config = dict(
    crop_scale_min=0.5,
    loss='mse',
    encoder_bias='qkv',
    encoder_parallel_block=False,
    encoder_layers=12,
    encoder_width=160,
    encoder_positions='learned',
    decoder_width=192,
    norm_pix_loss=False,
    init='lecun_normal',
    residual_init='none',
    lr=0.0068,
    orthogonalizer='newton_schulz_5',
    adamw_lr_other_params=0.00092,
)
Rows from block 5 of the encoder of a small masked image model, named by matrix and row number. Rows with one number belong to one neuron. Each number is 128 + 24 x the weight over its row's rms, rounded and kept within 0 to 255. All counts start at 0. Numbers have three digits each. After the name is the row's rms in percent of the matrix's.
After each neuron's rows are labels from the 100 images, of 14848, where the neuron reaches its highest value: "strongest on" is what is common among them. Only what is clearly more common there than usual is listed. The data: stained colorectal tissue patches (NCT-CRC-HE-100K). In brackets: how many of the 100, against the usual share in percent.
# fc1: MLP up (encoder.blocks.5.mlp.fc1.weight, 320x160), inputs 0-79
# fc2: MLP down (encoder.blocks.5.mlp.fc2.weight, 160x320, transposed), outputs 0-79

fc1.229 111:146088118055150120147133092114163110130134129124117150134156147176161115113120110182094128153148138094118175108120105143144160111157189111140112137126132191163143125122096131152125124135109183112105086164129113152113150089142133129120102144
fc2.229 108:132160100112107111148160156100113095131116101129114061133114112143138075136103105112087105112128100126142127116161144118112084128111117108144145085117132135121117161145126132150106148151158184109132166176144155090168144130141157133132143119
strongest on: tissue: adipose tissue (46 vs 10.3); tissue: mucus (26 vs 9)

fc1.34 099:101109113160131134145117173116132147140106172082088106114094150140120131165126092147104147118090126110153113080157155085166143122113139124086092117124113132170109104073165134128109153129140167145113158145153116115146138129140149121119138162
fc2.34 047:125140126102170131128133135119106099113110136166125116142091159136162134153136081090131132184123107149120128144125057113146127121166140131108182141121145121144145112110121129114095103162101140095058164125125150132120169129131091099106110096
strongest on: tissue: mucus (56 vs 9)

fc1.8 100:072144126086148113145171119130175141120128121140141161131116180106130112112157104129108141119149134153136107150109141106109171149115141142114114185122151092126089100116119153114122121136138169088134123185114136135115109133140155126154083155
fc2.8 105:096111145159120152129100150093075155137107145160156117107168121143102148101176202116124146119148098098133170143132114142146102110160172108133141146124123128127144140101130098149143120106117137173126156105124130141132127115132168102122089095
strongest on: tissue: mucus (76 vs 9)

fc1.96 097:139091102175132148144109079134163145113092149138161144140123070139112143141157071136167133134155130131157151139110146117122095124109128173152160142132131156114113140111105131103115162101155089116183132092118096148118113143135086141136108146
fc2.96 110:105100147138124119155158109132126133139101137130151111100146158154155117132130137085096079111144154117111118149132160101153111095149138144096127130146142109120113108180101154122129115086105093109122110081125152129164159111140164152080141140
strongest on: tissue: normal colon mucosa (99 vs 8.6)

fc1.222 126:112127118091140117114089114136107109097134091159112119147125105101149147107132135177127125128150204118145153125161096118079090136133114130129119142104123136165175130074098155139162114119110118139135139092170119110089155083112088110127107105
fc2.222 111:139148133153115141134079101112154115100168133169091129186093124110127155117128110135075121152061139128124122124142131131147092155132166116159114096102141121170128131137155102111149162153142161085142096144131151154119133133151168141128139103
strongest on: tissue: adipose tissue (100 vs 10.3)

fc1.267 094:132099114057178070117127128114107112131123151131109109103132131112109122100131159105177167175122111117165140085163111155145121145098167188101128132102096141154165117150110146135112143121114131138082125139123141109114125133071162136094167151
fc2.267 137:129096130152095150098116097111138186159118116119133117161113098105151145108142155124107091091152112144085148141137130115091109086160134101122102147141149109173074125164157142144147142111161111115155101099093116092153143119140123148109118110
strongest on: tissue: lymphocytes (81 vs 11.4)

fc1.239 111:096111114157168117137132135118140119089106130139147148176143124146148091139117118094158172169118143137136102130100100122126108127105120128113110109073129118096123173124167131142105158121124138131148114137109138127131119112144126167142119106
fc2.239 125:122091115102159155147111113105132100133139132135100150152146099149135177117110148128099133160153118135098133145177144122122134130149140121081112073129166127133092149143105148129088102118102126118114087170107112121138117125144140141146139141
strongest on: tissue: tumour epithelium (97 vs 14.9)

fc1.232 097:123163171137121131105105138113100123075102113172112109178136163109101113115148123131058110133149118125118117109153115117148093141084123138149151106091147125164085119118108149173153123121130115107132111144104131159155151136120121140140119130
fc2.232 124:133125162115111139065114159143091068154166176106099148127123117111088124170097172085132122128127117157123144081156120159158083127123109126137162117110124110119120140146134138125081119128138136094108149079159097183140130124165116172113150142
strongest on: tissue: adipose tissue (76 vs 10.3)

fc1.87 124:120129143147163156108119092119136104105131120137129139108136095122114108134159136147141124144109150147132122155102131111132109192162154146090117104139114113145125118124104121132109113121157146115100101136069121147104184080182109071163116111
fc2.87 118:124106145136146148093149147112125116094129148102128134093144090141092175147159117136126153156198094154116133140146103100126131148132110093134116113153140140132158155115128111125117117125140126184162103154129120061119085133145125153174107150
strongest on: tissue: adipose tissue (86 vs 10.3)

fc1.110 129:116153104112157149155123094153137116101147145132123110156140122121154138102134118188101135137156141099116149159159092139090081139132082124163082121121107121133156109098141150136185135148178124136133119107130082148122134093124154129127146124
fc2.110 148:155122127098134130092115104105121178095157155098145114110130190139142131112145108151144105101117083109126129172144113116123117118126146096134071107123137140119109136139126132141132115124130079133116130119104109161104148131124168170131102143
strongest on: tissue: normal colon mucosa (97 vs 8.6)

fc1.296 093:095088113167146149134124158159092120109134138081149101107143095105116147110111147146179156091110167148128105103112131176160109156082158148169137120142132131145163107154138139130128153154104166142115128108136139143117108126118103134126131069
fc2.296 130:164143158088130136136143092103157133172072156141094144155099120144135155119155140117088099156185132123116140157125167141141132091144129094098146128143180148143143137128138131121104088106178104138131140156134116118140138120115141117093085115
strongest on: tissue: lymphocytes (66 vs 11.4)

fc1.106 119:115132091124128150166110105111131168119131130113144089146139092124136131108196081158131103142154137112110149137112150135119104142132126122176094142127105111129128158081159149110138168119143129101124092120129153136126165135071134158099144169
fc2.106 132:138131118140091141113134109159135165161104131113139127095134116121110127083155139113130091116110202095099125093142130090108125126102138161140137090105104139128147146118158089121112114128160119184115142151123117118143133107122144119095125129
strongest on: tissue: normal colon mucosa (83 vs 8.6)

fc1.76 107:119139129119118137161106133145112133148150154102158098130165164129141105121147117188141088118141133119138141124177125098105143084157104131137118140106107134126119077079102127167152131130156094118110134128095122120101120097139133101138147166
fc2.76 126:101109142117128083131156112124103152134110080140112137131147160148091149139092118137112120107144136113125125156126137124131105143100130039102141096159157117168125158112133154106126142169117130131153169160098152097145128144131128132138084085
strongest on: tissue: normal colon mucosa (46 vs 8.6); tissue: mucus (37 vs 9)

fc1.107 106:158124092178139088131072119080118113134180110126135096126129127123121132163141077121106143143085151120184098098140177117130133109110126120118127105142169132103144116129134116154142075156132109130114117129111138120124117101106151086136139130
fc2.107 119:099120148150115120086121135151133133156131115147110110112142096146112142123125161104181111090127153112139104100113121125129142119135137156137105137101073145153131170093092151148100131135125136133148161122131125142151124159202103168144094180
strongest on: tissue: tumour epithelium (49 vs 14.9)

fc1.71 079:139148138161157092139152149153137125132118127123104107156090081096115112125135132154155077144059063127160098137122113118146118141086115129104148113108085118101138096132127113118125152155128117121105152161129138136088150120145165115128097089
fc2.71 023:127136139101192144137104153145126133107116167116131163134103116104145126152143057118153155147092118131157165130111075094121121156140114146105140155120095078120135110135113158093150118121113122123143127152149140114160118155154115088132157116
strongest on: tissue: adipose tissue (29 vs 10.3)

fc1.97 085:146134040059145114090141134136109161090154124103132140134121159165082110116151140127127107119130148140165115141065093099122142146083139128153122149106208133114138136123142095134136110123134147081097150112108117117134137130129124159136149162
fc2.97 037:140133157095139137118131131130127133110140156133109089118119107138138117164157069102140168166120080132155123124118099116092125133105125134112105158169131129138131119109128157121117134163127092157150146117157122111138129152128149077142137135
strongest on: tissue: tumour epithelium (33 vs 14.9); tissue: debris (30 vs 11.1)

fc1.311 108:093102125137106136106117158144122097105088125130129122077126124140129134125131148129137183131137120125145136113176136133112100127112127080104145142124107135166120124136153154134135137127133168097111107071143135146140107126154101119146128149
fc2.311 124:127158155141117114104112149143093108133100121084117113122117117120134134147095147074123153153085123162116149130121164189125120154118137131165115090090101079129112120105089091171099143162103120122163103153116137153167133129107125124115141098
strongest on: tissue: adipose tissue (55 vs 10.3); tissue: normal colon mucosa (41 vs 8.6)

fc1.138 121:117123134127092108112146106126103071182127160080120105112103092107151139111131109106129090125098145146126114139128123135128103148149128171160135085102133107118117141182114135111143124110126169102113159119128145122148135099150124092130129111
fc2.138 098:141123129098107109128153094100122115141108089097116133114137075121153171117117137143121102105149175122146139086077154115125155129126099126121159120120092149106138138109157151142083111165154175116128130080105120127156099153090129194128169164
strongest on: tissue: lymphocytes (44 vs 11.4)

fc1.183 072:124116130109141140138127116115093131169150111109156118141132114106152099097132122131112148085111135137133160120134151083135074185171112147054114101118100150159128097117149142144153120163117132139182131118098136121170137158115144111096115079
fc2.183 023:109115130093160125105103136159082103113112158103110160110126107100132145135134059109152118139130118132122141157112039121061146138153102107104156165114148124167150088120126167097155134128120110150125135161142137130126129184112104093131123110
strongest on: tissue: smooth muscle (41 vs 13.4)

fc1.272 086:148134123137140146148181130177128140110155142082100118136115136062122135132112143151104099139105104101116123102116119142135106145108169131147095151165133131104147080137145130123167165130103129143140150115100116131172106123107147136137150155
fc2.272 038:084125130121164163105106176136089120119121154126118127104144120132160077173149026145133168095123120115128113172128087143094128128144113139093134113092177143114121100103137143089152109110133137130145140176122106136115141128166127082129114110
strongest on: tissue: tumour epithelium (46 vs 14.9)

fc1.84 089:145096103129113162164156111123145094119144140147129125121130172143150116176152100100139104133156108145091162155146115103146184100127112129158133133159140079180140106078115154110072121139115103103126121092115117150133110115073173125116125111
fc2.84 120:131108128082072133084124148166128143141145142142107090105117133147141129150119168138151121128137120109144162089141140117120118065129141156147100138144163114179108142113114112150144127087121098152185141172114141150133138119135148117130133109
strongest on: tissue: tumour epithelium (56 vs 14.9)

fc1.17 087:145134105102164126105136104072146115139128119129105128114172102122098109151122138120133142135115117132168175121127099129070120122091182120136174112117125134126113102149123105115079156108156074112139111131106145148095163132185127129087147144
fc2.17 026:122144145112185124160146113100083149105120147130108157113109094119148112157142084116122120182136113116167142144101075088093119150149086125132145138118124132128126086115119169132168112095111077137098124157178139109165131150134116095133158151
strongest on: tissue: normal colon mucosa (49 vs 8.6)

fc1.282 125:085175146113133140134143104084144122123140143187109110110115111122129129128150168134113147110138144146159097155155160132142082150168150149127133181117102083148153136141160138145128140114136132100160105161138091091111123112113156119134108116
fc2.282 150:106096122093105110105155140115179115168126145137119145120082133121121112132132132099116132112157161120145107165138186123145148130140106146140165164110125104142124132124180111097158160108088139084178122148143107131083121090102102162148124137
strongest on: tissue: normal colon mucosa (100 vs 8.6)

fc1.248 106:114081123111126146151100111118132166118119144104152108148164126190115120151125125093126142119107090130138108153169137138129110164145114103140177154152127092098044100127129115110123145114070157114143105132171091124106129133154138142125118145
fc2.248 135:116072089134136119086151121168160129159129145116157120132119178154128120157087141171141157195151145121127147142118140151120141108131147130146114093109092111137096106103141147144102088089132092158102123115148136130148068112149120131123098109
strongest on: tissue: normal colon mucosa (92 vs 8.6)

fc1.258 123:138113094158164145156123082100151161131096123123114129121152094102102117182131118104117106084131125123121163123144155091146124079140072148131124116153152130109106142141131119134148117154126126087128100126079140110157119116166121135126083131
fc2.258 124:130142122105127112141113148116108111112134137124148123141108127161124139128121135094122138113132145175111107148157163187121112122140149114139136112131151102152136126143116146152116139106140095150135137135092116167172103088148124113099098134
strongest on: tissue: debris (38 vs 11.1); tissue: cancer-associated stroma (36 vs 10.7)

fc1.64 112:130136150115166133143151122166107153110106122122131126138119152165099122130113119120075136080104170119154150127140101140150149145149126084159135136113091158154113074078141126155114146095131176109147117114129129131179137074125115126129133090
fc2.64 137:164125160147098081144116128132089159153102124126124138137117061115124124124180143090110103157145139132106134109123177135100125068126154180130140114126131141096102133119113142118139149104125091116110094118126135118137174135179140094116111118
strongest on: tissue: normal colon mucosa (66 vs 8.6); tissue: mucus (27 vs 9)

fc1.288 110:119121112095106158091120167130154142110084107112118116129138128174092111159122091148135168099121128140191131106126136139162115170110134152148143137133095141141145149154099119063100156159122112127146158127117154119132090139115051091121139139
fc2.288 138:133107113123155105122121113132125151138126113080116127089138144159112114144135150154110104140141127126128123136148116148081082090101118100121125117133109136154125157167154173092153135168103109115140108115141119096195101132165155120136105142
strongest on: tissue: normal colon mucosa (95 vs 8.6)

fc1.152 087:137125106132121097155118150119124127131104144142138091129125163143121101142139151112154103129146181095127139126136106122117068128132108120087135114162148111129116162091138155100146132125105058095122140134125124122071133156170138142111108126
fc2.152 107:141125135142091153108164126102124123139162054119117163104136070145138155118138107142103143122109124076127074105120151185153144132114089117137123092117144191143143109148128124164131174168165146168150118130139103128116147115130105100139153170
strongest on: tissue: mucus (43 vs 9)

fc1.53 062:086117188095112141138166103127115160092131142117132060159114125136164098129145113167122173152079125123143188109116094078100116154115116123097144123101140090116135137122140169131116123153127093150123125100096134086145140144136155136147117109
fc2.53 021:119131146099192149122122140153084116112107163127113138144099131112156138149162043117140149157108104125176158134128044102080120151126113148129133163119124131139154108144139176096147123126108115118118144129148142139151148151122097092129126112
strongest on: tissue: cancer-associated stroma (35 vs 10.7)

fc1.303 110:154124144147084119117153134101111078152125121110140089111109101125155116175140168116146085159146112103142119150162131105082106122133130148164156115138137122127152153082180093132136152138131167103091143110133088136129130136076110135154125093
fc2.303 120:130147140112130132163101133155136151097155099118147125166134080152115136129128087122120089134127139125112159161103092137161169140110096135105149134103104126108091139116097139154127113134153160139097128124132155119090112103150162187126112142
strongest on: tissue: cancer-associated stroma (30 vs 10.7)

fc1.80 107:135136128099116138123085095108098170105148144129146125108118136138117178162162134146149126191186101153124088143123132095142117156126111114125135111075148129149100080147105106126127131135131116098117092133060123160091136094119124127140113144
fc2.80 093:088168123138120098127141144167170137090090133150139154124131125181157126139060118078131097124073129132120172158137163135130131117134120106131139146144117105118177167124062130118122176094146104138125143091158152070131114138142146126102141097
strongest on: tissue: lymphocytes (63 vs 11.4)

fc1.128 073:084182128117107105123163117153139128107123121092146155123127095139120155122124100145169128113099117101139186137128091147133096151116130178130128096142126157180155129127119114114135093094134123095133106141091152121122154112127135091105167117
fc2.128 025:129157144113159163098104126141113144138104172080084109144127097128161099132159076113124132126101090136117136145135086086085154158141108131159159161134094119128144134102104169093135154134123114136137120121118126119140110185116130103136114124
strongest on: tissue: normal colon mucosa (82 vs 8.6)

fc1.316 076:101139135119106156158134135097132125139135129101103103137147141091125140147146146127102156121118123144131117146098147099116138150131145137100128112146173187105117095120177077143137126107106089082146113145165132115132116093132109126117160111
fc2.316 021:128142132104165147138114147147095132114118169147091135142100138124146127148125030133141138142089123114155152133127061100088127152127110138109164159116123103139147073117137149106148126117125122120121140127129119130191128176142093064124145121
strongest on: tissue: smooth muscle (46 vs 13.4)

fc1.94 076:143138125117111113161137130105153157132119129198175092143114158098161114120104104091124136095096114202179154083144066149143080146127142146168158145136115141153128155113147144096160119165094103125141131090133139093128151143144123101132118108
fc2.94 023:125114143092161152116128149151120103127110123117107134132099090121158119171152067124138148151103114099147156141122090096106140133117095153128131157127132097163140090108136150133135121125108095128114144155146121121167132183132108091110155139
strongest on: tissue: tumour epithelium (41 vs 14.9)

fc1.221 117:125096113176157102134137108096093131081117103116142125143092122081126134170135134152075142083152131093118117097136117125099147158137096100124118129129142102123118115132123152144174123164126140136137103164119103134079141107153121115132156125
fc2.221 118:152158182078141097101142124174104109154107135135120121153124095129116098116159154100144124119134138084111129086109126152168161130094100120148089135107141118168120142115139101094137181158107108119120127156175151135146097135086120114101140137
strongest on: tissue: adipose tissue (76 vs 10.3)

fc1.180 142:097168080108136135113094114126125102104127124145102149174129097159115111126121129160116134096105158161154143102131114146120124175135161135180143118187116138158152129105133130088096161121157148103129157147147099133116130122140101131121113120
fc2.180 178:145130096125131160110156151122087156141100124119121139149125111176127100151154164108086122108109085125126141093123091145141113142127129068143129160147156157153127124119127118102127143104103160133148121100146163148135151104141114140106093115
strongest on: tissue: normal colon mucosa (100 vs 8.6)

fc1.28 107:114155096124136122154138133155141147175124088115094111138137114133101134127109165111134117134118162134133136184127131148123093127113133177156135111122140136136126090088148141161070159105146086170136093108132149113062130154156100100138110123
fc2.28 086:107151112106141118128149144158139145093149142143079134158127152112131134106158079146092141127141105121111118134130117136120130117142130128119104148107131098143144146080088150132166100116077160137143127139115125072125142092129127167119109104
strongest on: tissue: adipose tissue (26 vs 10.3)

fc1.40 117:163092165169109154144124164171114137110100141112121112117108110110130159149090144117132162148121102100145144091089133126142133175098132151163127128136148163105127122095109136134100139138156124137130143126122138141093095144148132112163116109
fc2.40 124:142135156136096166141161156115148141134150091114090104134166188059119099137122163136117121112114118138126140164138124092167183126107117145109114133146148102126161142101128134120165154146083124104093093140094106151110100141132121115120119134
strongest on: tissue: debris (38 vs 11.1)

fc1.85 075:130159100136133087125110138108133128104109125154099129122115148153169163155176126124170110142125094146101120155114109103118099111112115165126131170125133143094134127090155125112106127128156089132108101173150094158104146123160132115099152140
fc2.85 024:108134148093197147145102141151111116120118164103095126144123117092133122160132057108110135151103116134150162146120058097106138178149094143141143138131105118102148099097150160115111148141131100123117139133126119117174134170109131107122132129
strongest on: tissue: normal colon mucosa (41 vs 8.6); tissue: tumour epithelium (35 vs 14.9)

fc1.21 104:123123097097149104121148117146095177114183132086152109122138126100115143146158085151116141109131073170156109134135101122115123122090163142121119099127103143112131110147146145136164093130140108084124123085145091140146121162125122140112124166
fc2.21 129:146114183144072126123129154108176134163149097129124089125152141130138125117134173081151128143127181140123120147151150142136119073173111109109162074135110142118134085115134136171155169116115125161105105155104129146081127104116100091112099142
strongest on: tissue: tumour epithelium (43 vs 14.9); tissue: lymphocytes (39 vs 11.4)

fc1.228 095:109126138147079116113132084117100134159160150160140148110080174143131137151120147131109145179117069128127144151129119075144147086131133134107115118124094111134098144125121127144138164115132103130093121136117135105160126132096126121099146151
fc2.228 107:138119097106113170101089162113113132143125176122126111107135116125103094128106133067144141138113140128126145121095120109123096122119141102137109117127113168128150099138147123138148147061106098179102115169124167128138151119174113127135128116
strongest on: tissue: debris (37 vs 11.1); tissue: cancer-associated stroma (27 vs 10.7)

fc1.295 134:149142158114122148141148146124114125098182117119149113118106132109113083096162097121117123127106132120071107121101143087112147116144109138125125106112106149158168113139077132106140149177125117134143114141099110155144117101098162135150145143
fc2.295 118:096144054144138126138083135178149118161074150123098147155126108134113128169110138144191106142156136128153179122148126163072139133130146125145128113128158108097139175110165134110157160102130104090135156129116134117116166115141106118116127120
strongest on: tissue: tumour epithelium (42 vs 14.9); tissue: lymphocytes (30 vs 11.4)

fc1.186 109:136084131123129122135141144125102169053145149110120133140131131124126144140121114132099137163152125112144147195140114141119101124160139110120139106132170139133140123134152142184108136137133113154105119163187106133116132104117143146113130128
fc2.186 100:158164134150159126105144126147162102142082121098136133176122118118143106096123118088097077104100068165131136083123109128127149112097120160099138108127105098136159126078133117137112157109143095149170139154114131175091103131086123168141147083
strongest on: tissue: adipose tissue (72 vs 10.3)

fc1.283 079:142107102115096106156138165095081129149124133149152153117106165112095122105135124133135089150117148097192117145141156110128132158100161129132126141086144147145137111104105113155136136118141124156088164073081161112122125101112126132148114123
fc2.283 034:121146148107140124116121100136111111105138104141095096182127119125185161132141093122110167098105104160104119116127107109141126120177100137133161150115131142110112142119098143128175111150083122099137120150143122094163149157143140086125128102
strongest on: tissue: normal colon mucosa (34 vs 8.6)

fc1.206 095:080097107131110120116111147117125129142111128116106113125113149151106103161139163172139130105141138128102149111133116125120121158138085120144139127118112107141140122068135102131128123134121125114110154045154125141096123091140119152157136164
fc2.206 117:123171138148070111136128123126131147122106122120110124080154127098146168116134121147111142105137097115125123166113127143103151143138156154123111133172123174140105132138114128136144108138115113124141081155071151101120124160162155091128168142
strongest on: tissue: mucus (28 vs 9); tissue: adipose tissue (28 vs 10.3)

fc1.6 082:080097134089110133141113106180144113125146118159071126142095130144118145138121110119158132161072094129121143136129113123127111159109157165101148154149112157107156098138150131138106160133096138121101077142086133129119157095143113102148127177
fc2.6 043:143143090151153125136100159140119126135111148125112100117127117111086133128097095123115179159090103106177165102095092124133155151122153119088118108160104133077129134116128134129113143168130147162129123153115137156151160165075125110114180122
strongest on: tissue: normal colon mucosa (63 vs 8.6)