python train.py --dataset="stained colorectal tissue patches (NCT-CRC-HE-100K)" --encoder_head_dim=48 --encoder_qk_norm=false --encoder_width=160 --muon_scale="match_rms_adamw"
Rows from block 10 of the encoder of a small masked image model, named by matrix and row number. Rows with one number belong to one neuron. Each number is 128 + 24 x the weight over its row's rms, rounded and kept within 0 to 255. All counts start at 0. Numbers have three digits each.
After each neuron's rows are labels from the 100 images, of 14848, where the neuron reaches its highest value: "patch colour" is the nearest of a few named colours to the mean colour under the peak. Only what is clearly more common there than usual is listed. The data: stained colorectal tissue patches (NCT-CRC-HE-100K).
# fc1: MLP up (encoder.blocks.10.mlp.fc1.weight, 320x160), inputs 80-159
# fc2: MLP down (encoder.blocks.10.mlp.fc2.weight, 160x320, transposed), outputs 80-159

fc1.7:131073120135106109129140142139134094122123138176172140153128109093118051112085109137103150147129167153107156110118135152137118151092134137084100127120142129146118133090120157117126123167136150128154171140176134107148088162140182104134161130
fc2.7:084166153137155109115173125132127141095098172084108123100144120162135157132157107102141130152135099114117117132116093109159086161148117065144112095160085116141164119151166135138112158114122123134080106110109134098081150141112187116135088128
patch colour: brown

fc1.151:094114122144080143136128169095126113162127142192154107121114136144102119138125130121145127104142166112126106131085119154128092111107078140136099125138130147118128156121155115194140088133132088144101098110114114150148148119156113120094173120
fc2.151:147140111148192131079143128147124119152145125095086131140148096133105136078140121131125087154129132144130109139136120113145104129119156108129149124119125132147068099151147118096117111133142172100154161152160099126076091103127122113126081163
patch colour: brown

fc1.4:084160132164136169140121109143128113159148130141135097121136126159134112135172116076119066165150121170128157146133162142139128123121166095103106062093135114103083144096147156109121144110129112093149147109127117114150120129146131146128135155
fc2.4:124135111114122120121143163121127164167110125129100142103153146123103106102137142127111134142133108074136148104149073124087096123169132154157117198144139124162144115106118085156157089140128132152123088156140132144152124120093069135124154157
patch colour: pink

fc1.179:138124117177119153165137100168118132108158116152112135116126138127120138132136115158125133147092147129148079107125164121104094134142110102148126138150162113148097159138113111164131099118124132102069083123145124109146164118105112140086147177
fc2.179:098147142147114130130159156162145171137128144132127137115110180111123144111097128111086131133148105144049146121127103122085112157084116149137136172117093135175137111117116069129148121138144106120162145135103134158128149096111115184128152129
patch colour: grey

fc1.143:137146132107135132131164115124115118095114173101162139119104128129166140108076082118216097143138128122141182173150120120111131123149182132144141115115118141130096112150156157153157121153140104157152106131130147139094091106077088151119095135
fc2.143:122126126115129116084156145181099168146116109119153158132133102148124125142172154156100162177120116117110155134144066166116127136092116133102115160148131092147129126115124105147139125117120145084088157122118082117130202157166124124114139161
patch colour: brown

fc1.195:104150077155141160124141151145147144132126117136136132107124147122097153151154178098130104146153143114090123129124145149107115168123160083106127151062146108158128108096120107141185117139174129103140074136142133119132114125099077141148111119
fc2.195:134087121098149136125166109172141149113114150144116112123175095135140130148151131137125140116131110095164172119103143058134128123166128173098120111128101086111137122151138127106114121105081142115109127134135089137097169135113142146092147133
patch colour: grey

fc1.85:145103110180149096121110102181107102126147109147158143157114101123166138084104118121130164128125135098154149142099139097160140099161180169147116118104154142145121151124173138136133127098079127145137090134132125104135169118139123147154096164
fc2.85:098085146133113178132117131141134115092124140146125155157097127140181152173095122108151122134136100144143149141128123134109130076108098154100138137080144117100113135126127145122093135143168133133114150086137100113146126141144154143099154110
patch colour: brown

fc1.206:131157102165169148185139121120113189143108105104180136139117152121174128124117091097114089123153136134101141104183106193108118145132109088157103126122112152152163128130131130129120072116157146105101107138101134106139122126106135119156112104
fc2.206:160097132106145118135142139122157153144137105148082110133125150077083155116137105124100109104120135082155109124134102121127067145152168140130163133070099121151129112118125111160134114116145115103134116119199137181106100111111091163142159105
patch colour: pink

fc1.102:150145145158091144168154101146140078126125166137105144135132085128157124150097140143140149136137109173150137087130093131153141105105163139156116123121185117125133095137129161153099117119123151095178134121124165132109160162122100154087103106
fc2.102:160107139087104106104106118115178085150176155143115145173105076148159105132112139126121105144085126118151129133142126062144159091098103160119169154164130139131150118147102129170128151125139162136156154091152078114118105147170158156124106123
patch colour: brown

fc1.190:109087116125145125115110130165131164146155156157143151121085123145133141159137122123128138125105131118132147115113122099081103133136079124144140109172145115113164166138138161134093119103098120118112126099127119075124162151131128118131135133
fc2.190:161111143133095086112108166103143129120166119141151160141120127141173128135069120091133109068094132143137141087126150106098117157103110153148079128173117136113143149144125148113119082139123097114135144106118126097152162135153143101133119145
patch colour: white

fc1.55:113151066125146164112149138158126152133104132109134138116120154156104160149113167119152118146136149083125142149121114133108130145157170095105138148090136121167115114116117111153185117125165124091124086145134136133125117128129079174139160108
fc2.55:161071123128121137130152111151121144101136168140120122114186107125162113119167159131094125137144108123125117088101148087149128131116078132113113117124115103127155105145118112094142126132089161148120120118142083142150141122097157125105113156
patch colour: grey

fc1.298:153147096121093127137102124110122115179135149188152112133109094136105107133151093115144090086126123143109106138094110133083091138195133123125098123131181094130096143115122123173135092127139105149149085114107118119152132083174103113121101112
fc2.298:100130086154156125144138146178149143129144131143156125131117128108079121150097146132111149140160160138125112093133131112121106135097080100146131163099123127171100096147143101148141136140114109097144144154071138116170134120137093125122122136
patch colour: grey

fc1.312:129106163131087087124139109124137093122119123132089184137133138131140105140124125164108125091131137127142111091149072153130144118144139125143111123150169146100099104124087118105096122179126155109140144163144084102163126132167168106111138120
fc2.312:095144144140127121139128137115119156139152116059166125116123127153152130112166117140108088137105125157132072087128131069140124099142111158158133135156111175146151114137152156145144197124097131165106122133119103117113141123135134146129120133
patch colour: grey; brown

fc1.98:101134135079160154097100082160119126125175129120111126158143113123148124153132129114120108116118144124120151147108110129155131122101116174133111119085115169138102161117136112098110154128116140109150146150160122141102094168062154128146090128
fc2.98:141144145138129095130186181086123136120120174117130133117088180152128111152144119098139185176123107133112147126133072150114157145117163070096121149187118084148106109140101109159153111157136131124127133134112117124136140113151093112096153132
patch colour: grey

fc1.244:147098110167114143161135129149135123122109157109099172115148130108143167163116093114172134125147124097152171153124098116135146187166104105141124180123132098161130107115146158124122140118078142136122104089105152092106169163097147123057121157
fc2.244:140129158108160146094162096147115151111148162135069101126153121104112107134132169124161102118100150126110128144110141141116100128154129113130118138099113132099178118125114129145114116125148129084090124117145106153135086112152125106194151152
patch colour: pink

fc1.193:095144148126108117156161087141091073115128144120142142123093104106186142110118093121130163140129110154176157147104096104126145130134112176168158132125144142119107056144122150132167140125173120124139114140104126120143160131154152133107138146
fc2.193:126090140118116122122118134097136067130123127166119126107131083119184118115121128106115137141122105111135144138121162133170158109130101154130141123171112134094121141129136180131130085092104132149131148130093099079118141151150194118090140132
patch colour: brown

fc1.316:103159086132128164121170113177131180134133120148112120102143136098094135143102145112159109111155156101124132129125134148128112141164137122101140129105120111123118105138097095119176108145174115105125081129152129148106105179083109151132100149
fc2.316:111101157115129142134114128123140133101105149102126159154138099186133132127174155139094131125097072102160140103119169036113148143111082150103146100128126085126164120132131168109099128123102158132114134115132125105142146141192113116135165106
patch colour: grey

fc1.293:098138139132129137129115140144087080103142139125122154090125117124105102158111143073145127159142160123126143137139153134116123117150161136107132125127158095154102104118172137116122147130136124130130146138127117176142136132173134135103119068
fc2.293:134131089123140138132139139192124153140128145123116104156087121140114132133144143149156121105130101125133098098135125151117124160132100117101123075092148148157148131119124101112093089143161129106156145118141145158121092111155114038111115146
patch colour: grey

fc1.319:167054150087140102153129094144113109141140129075123135130099135113132102136107135122179136121155114108108127110145134091108151165125092118143144100108147096125122123117151098157147159116123150085134156165127111083136103113198165138123146155
fc2.319:118161161110112129124112140112153151113077098137123097115136142169145159089161155170149137091121150138142112124142154144133148107123145121106138123162120160075138156063104117175173148128097131163126095126116147169100137130105163132152102097
patch colour: brown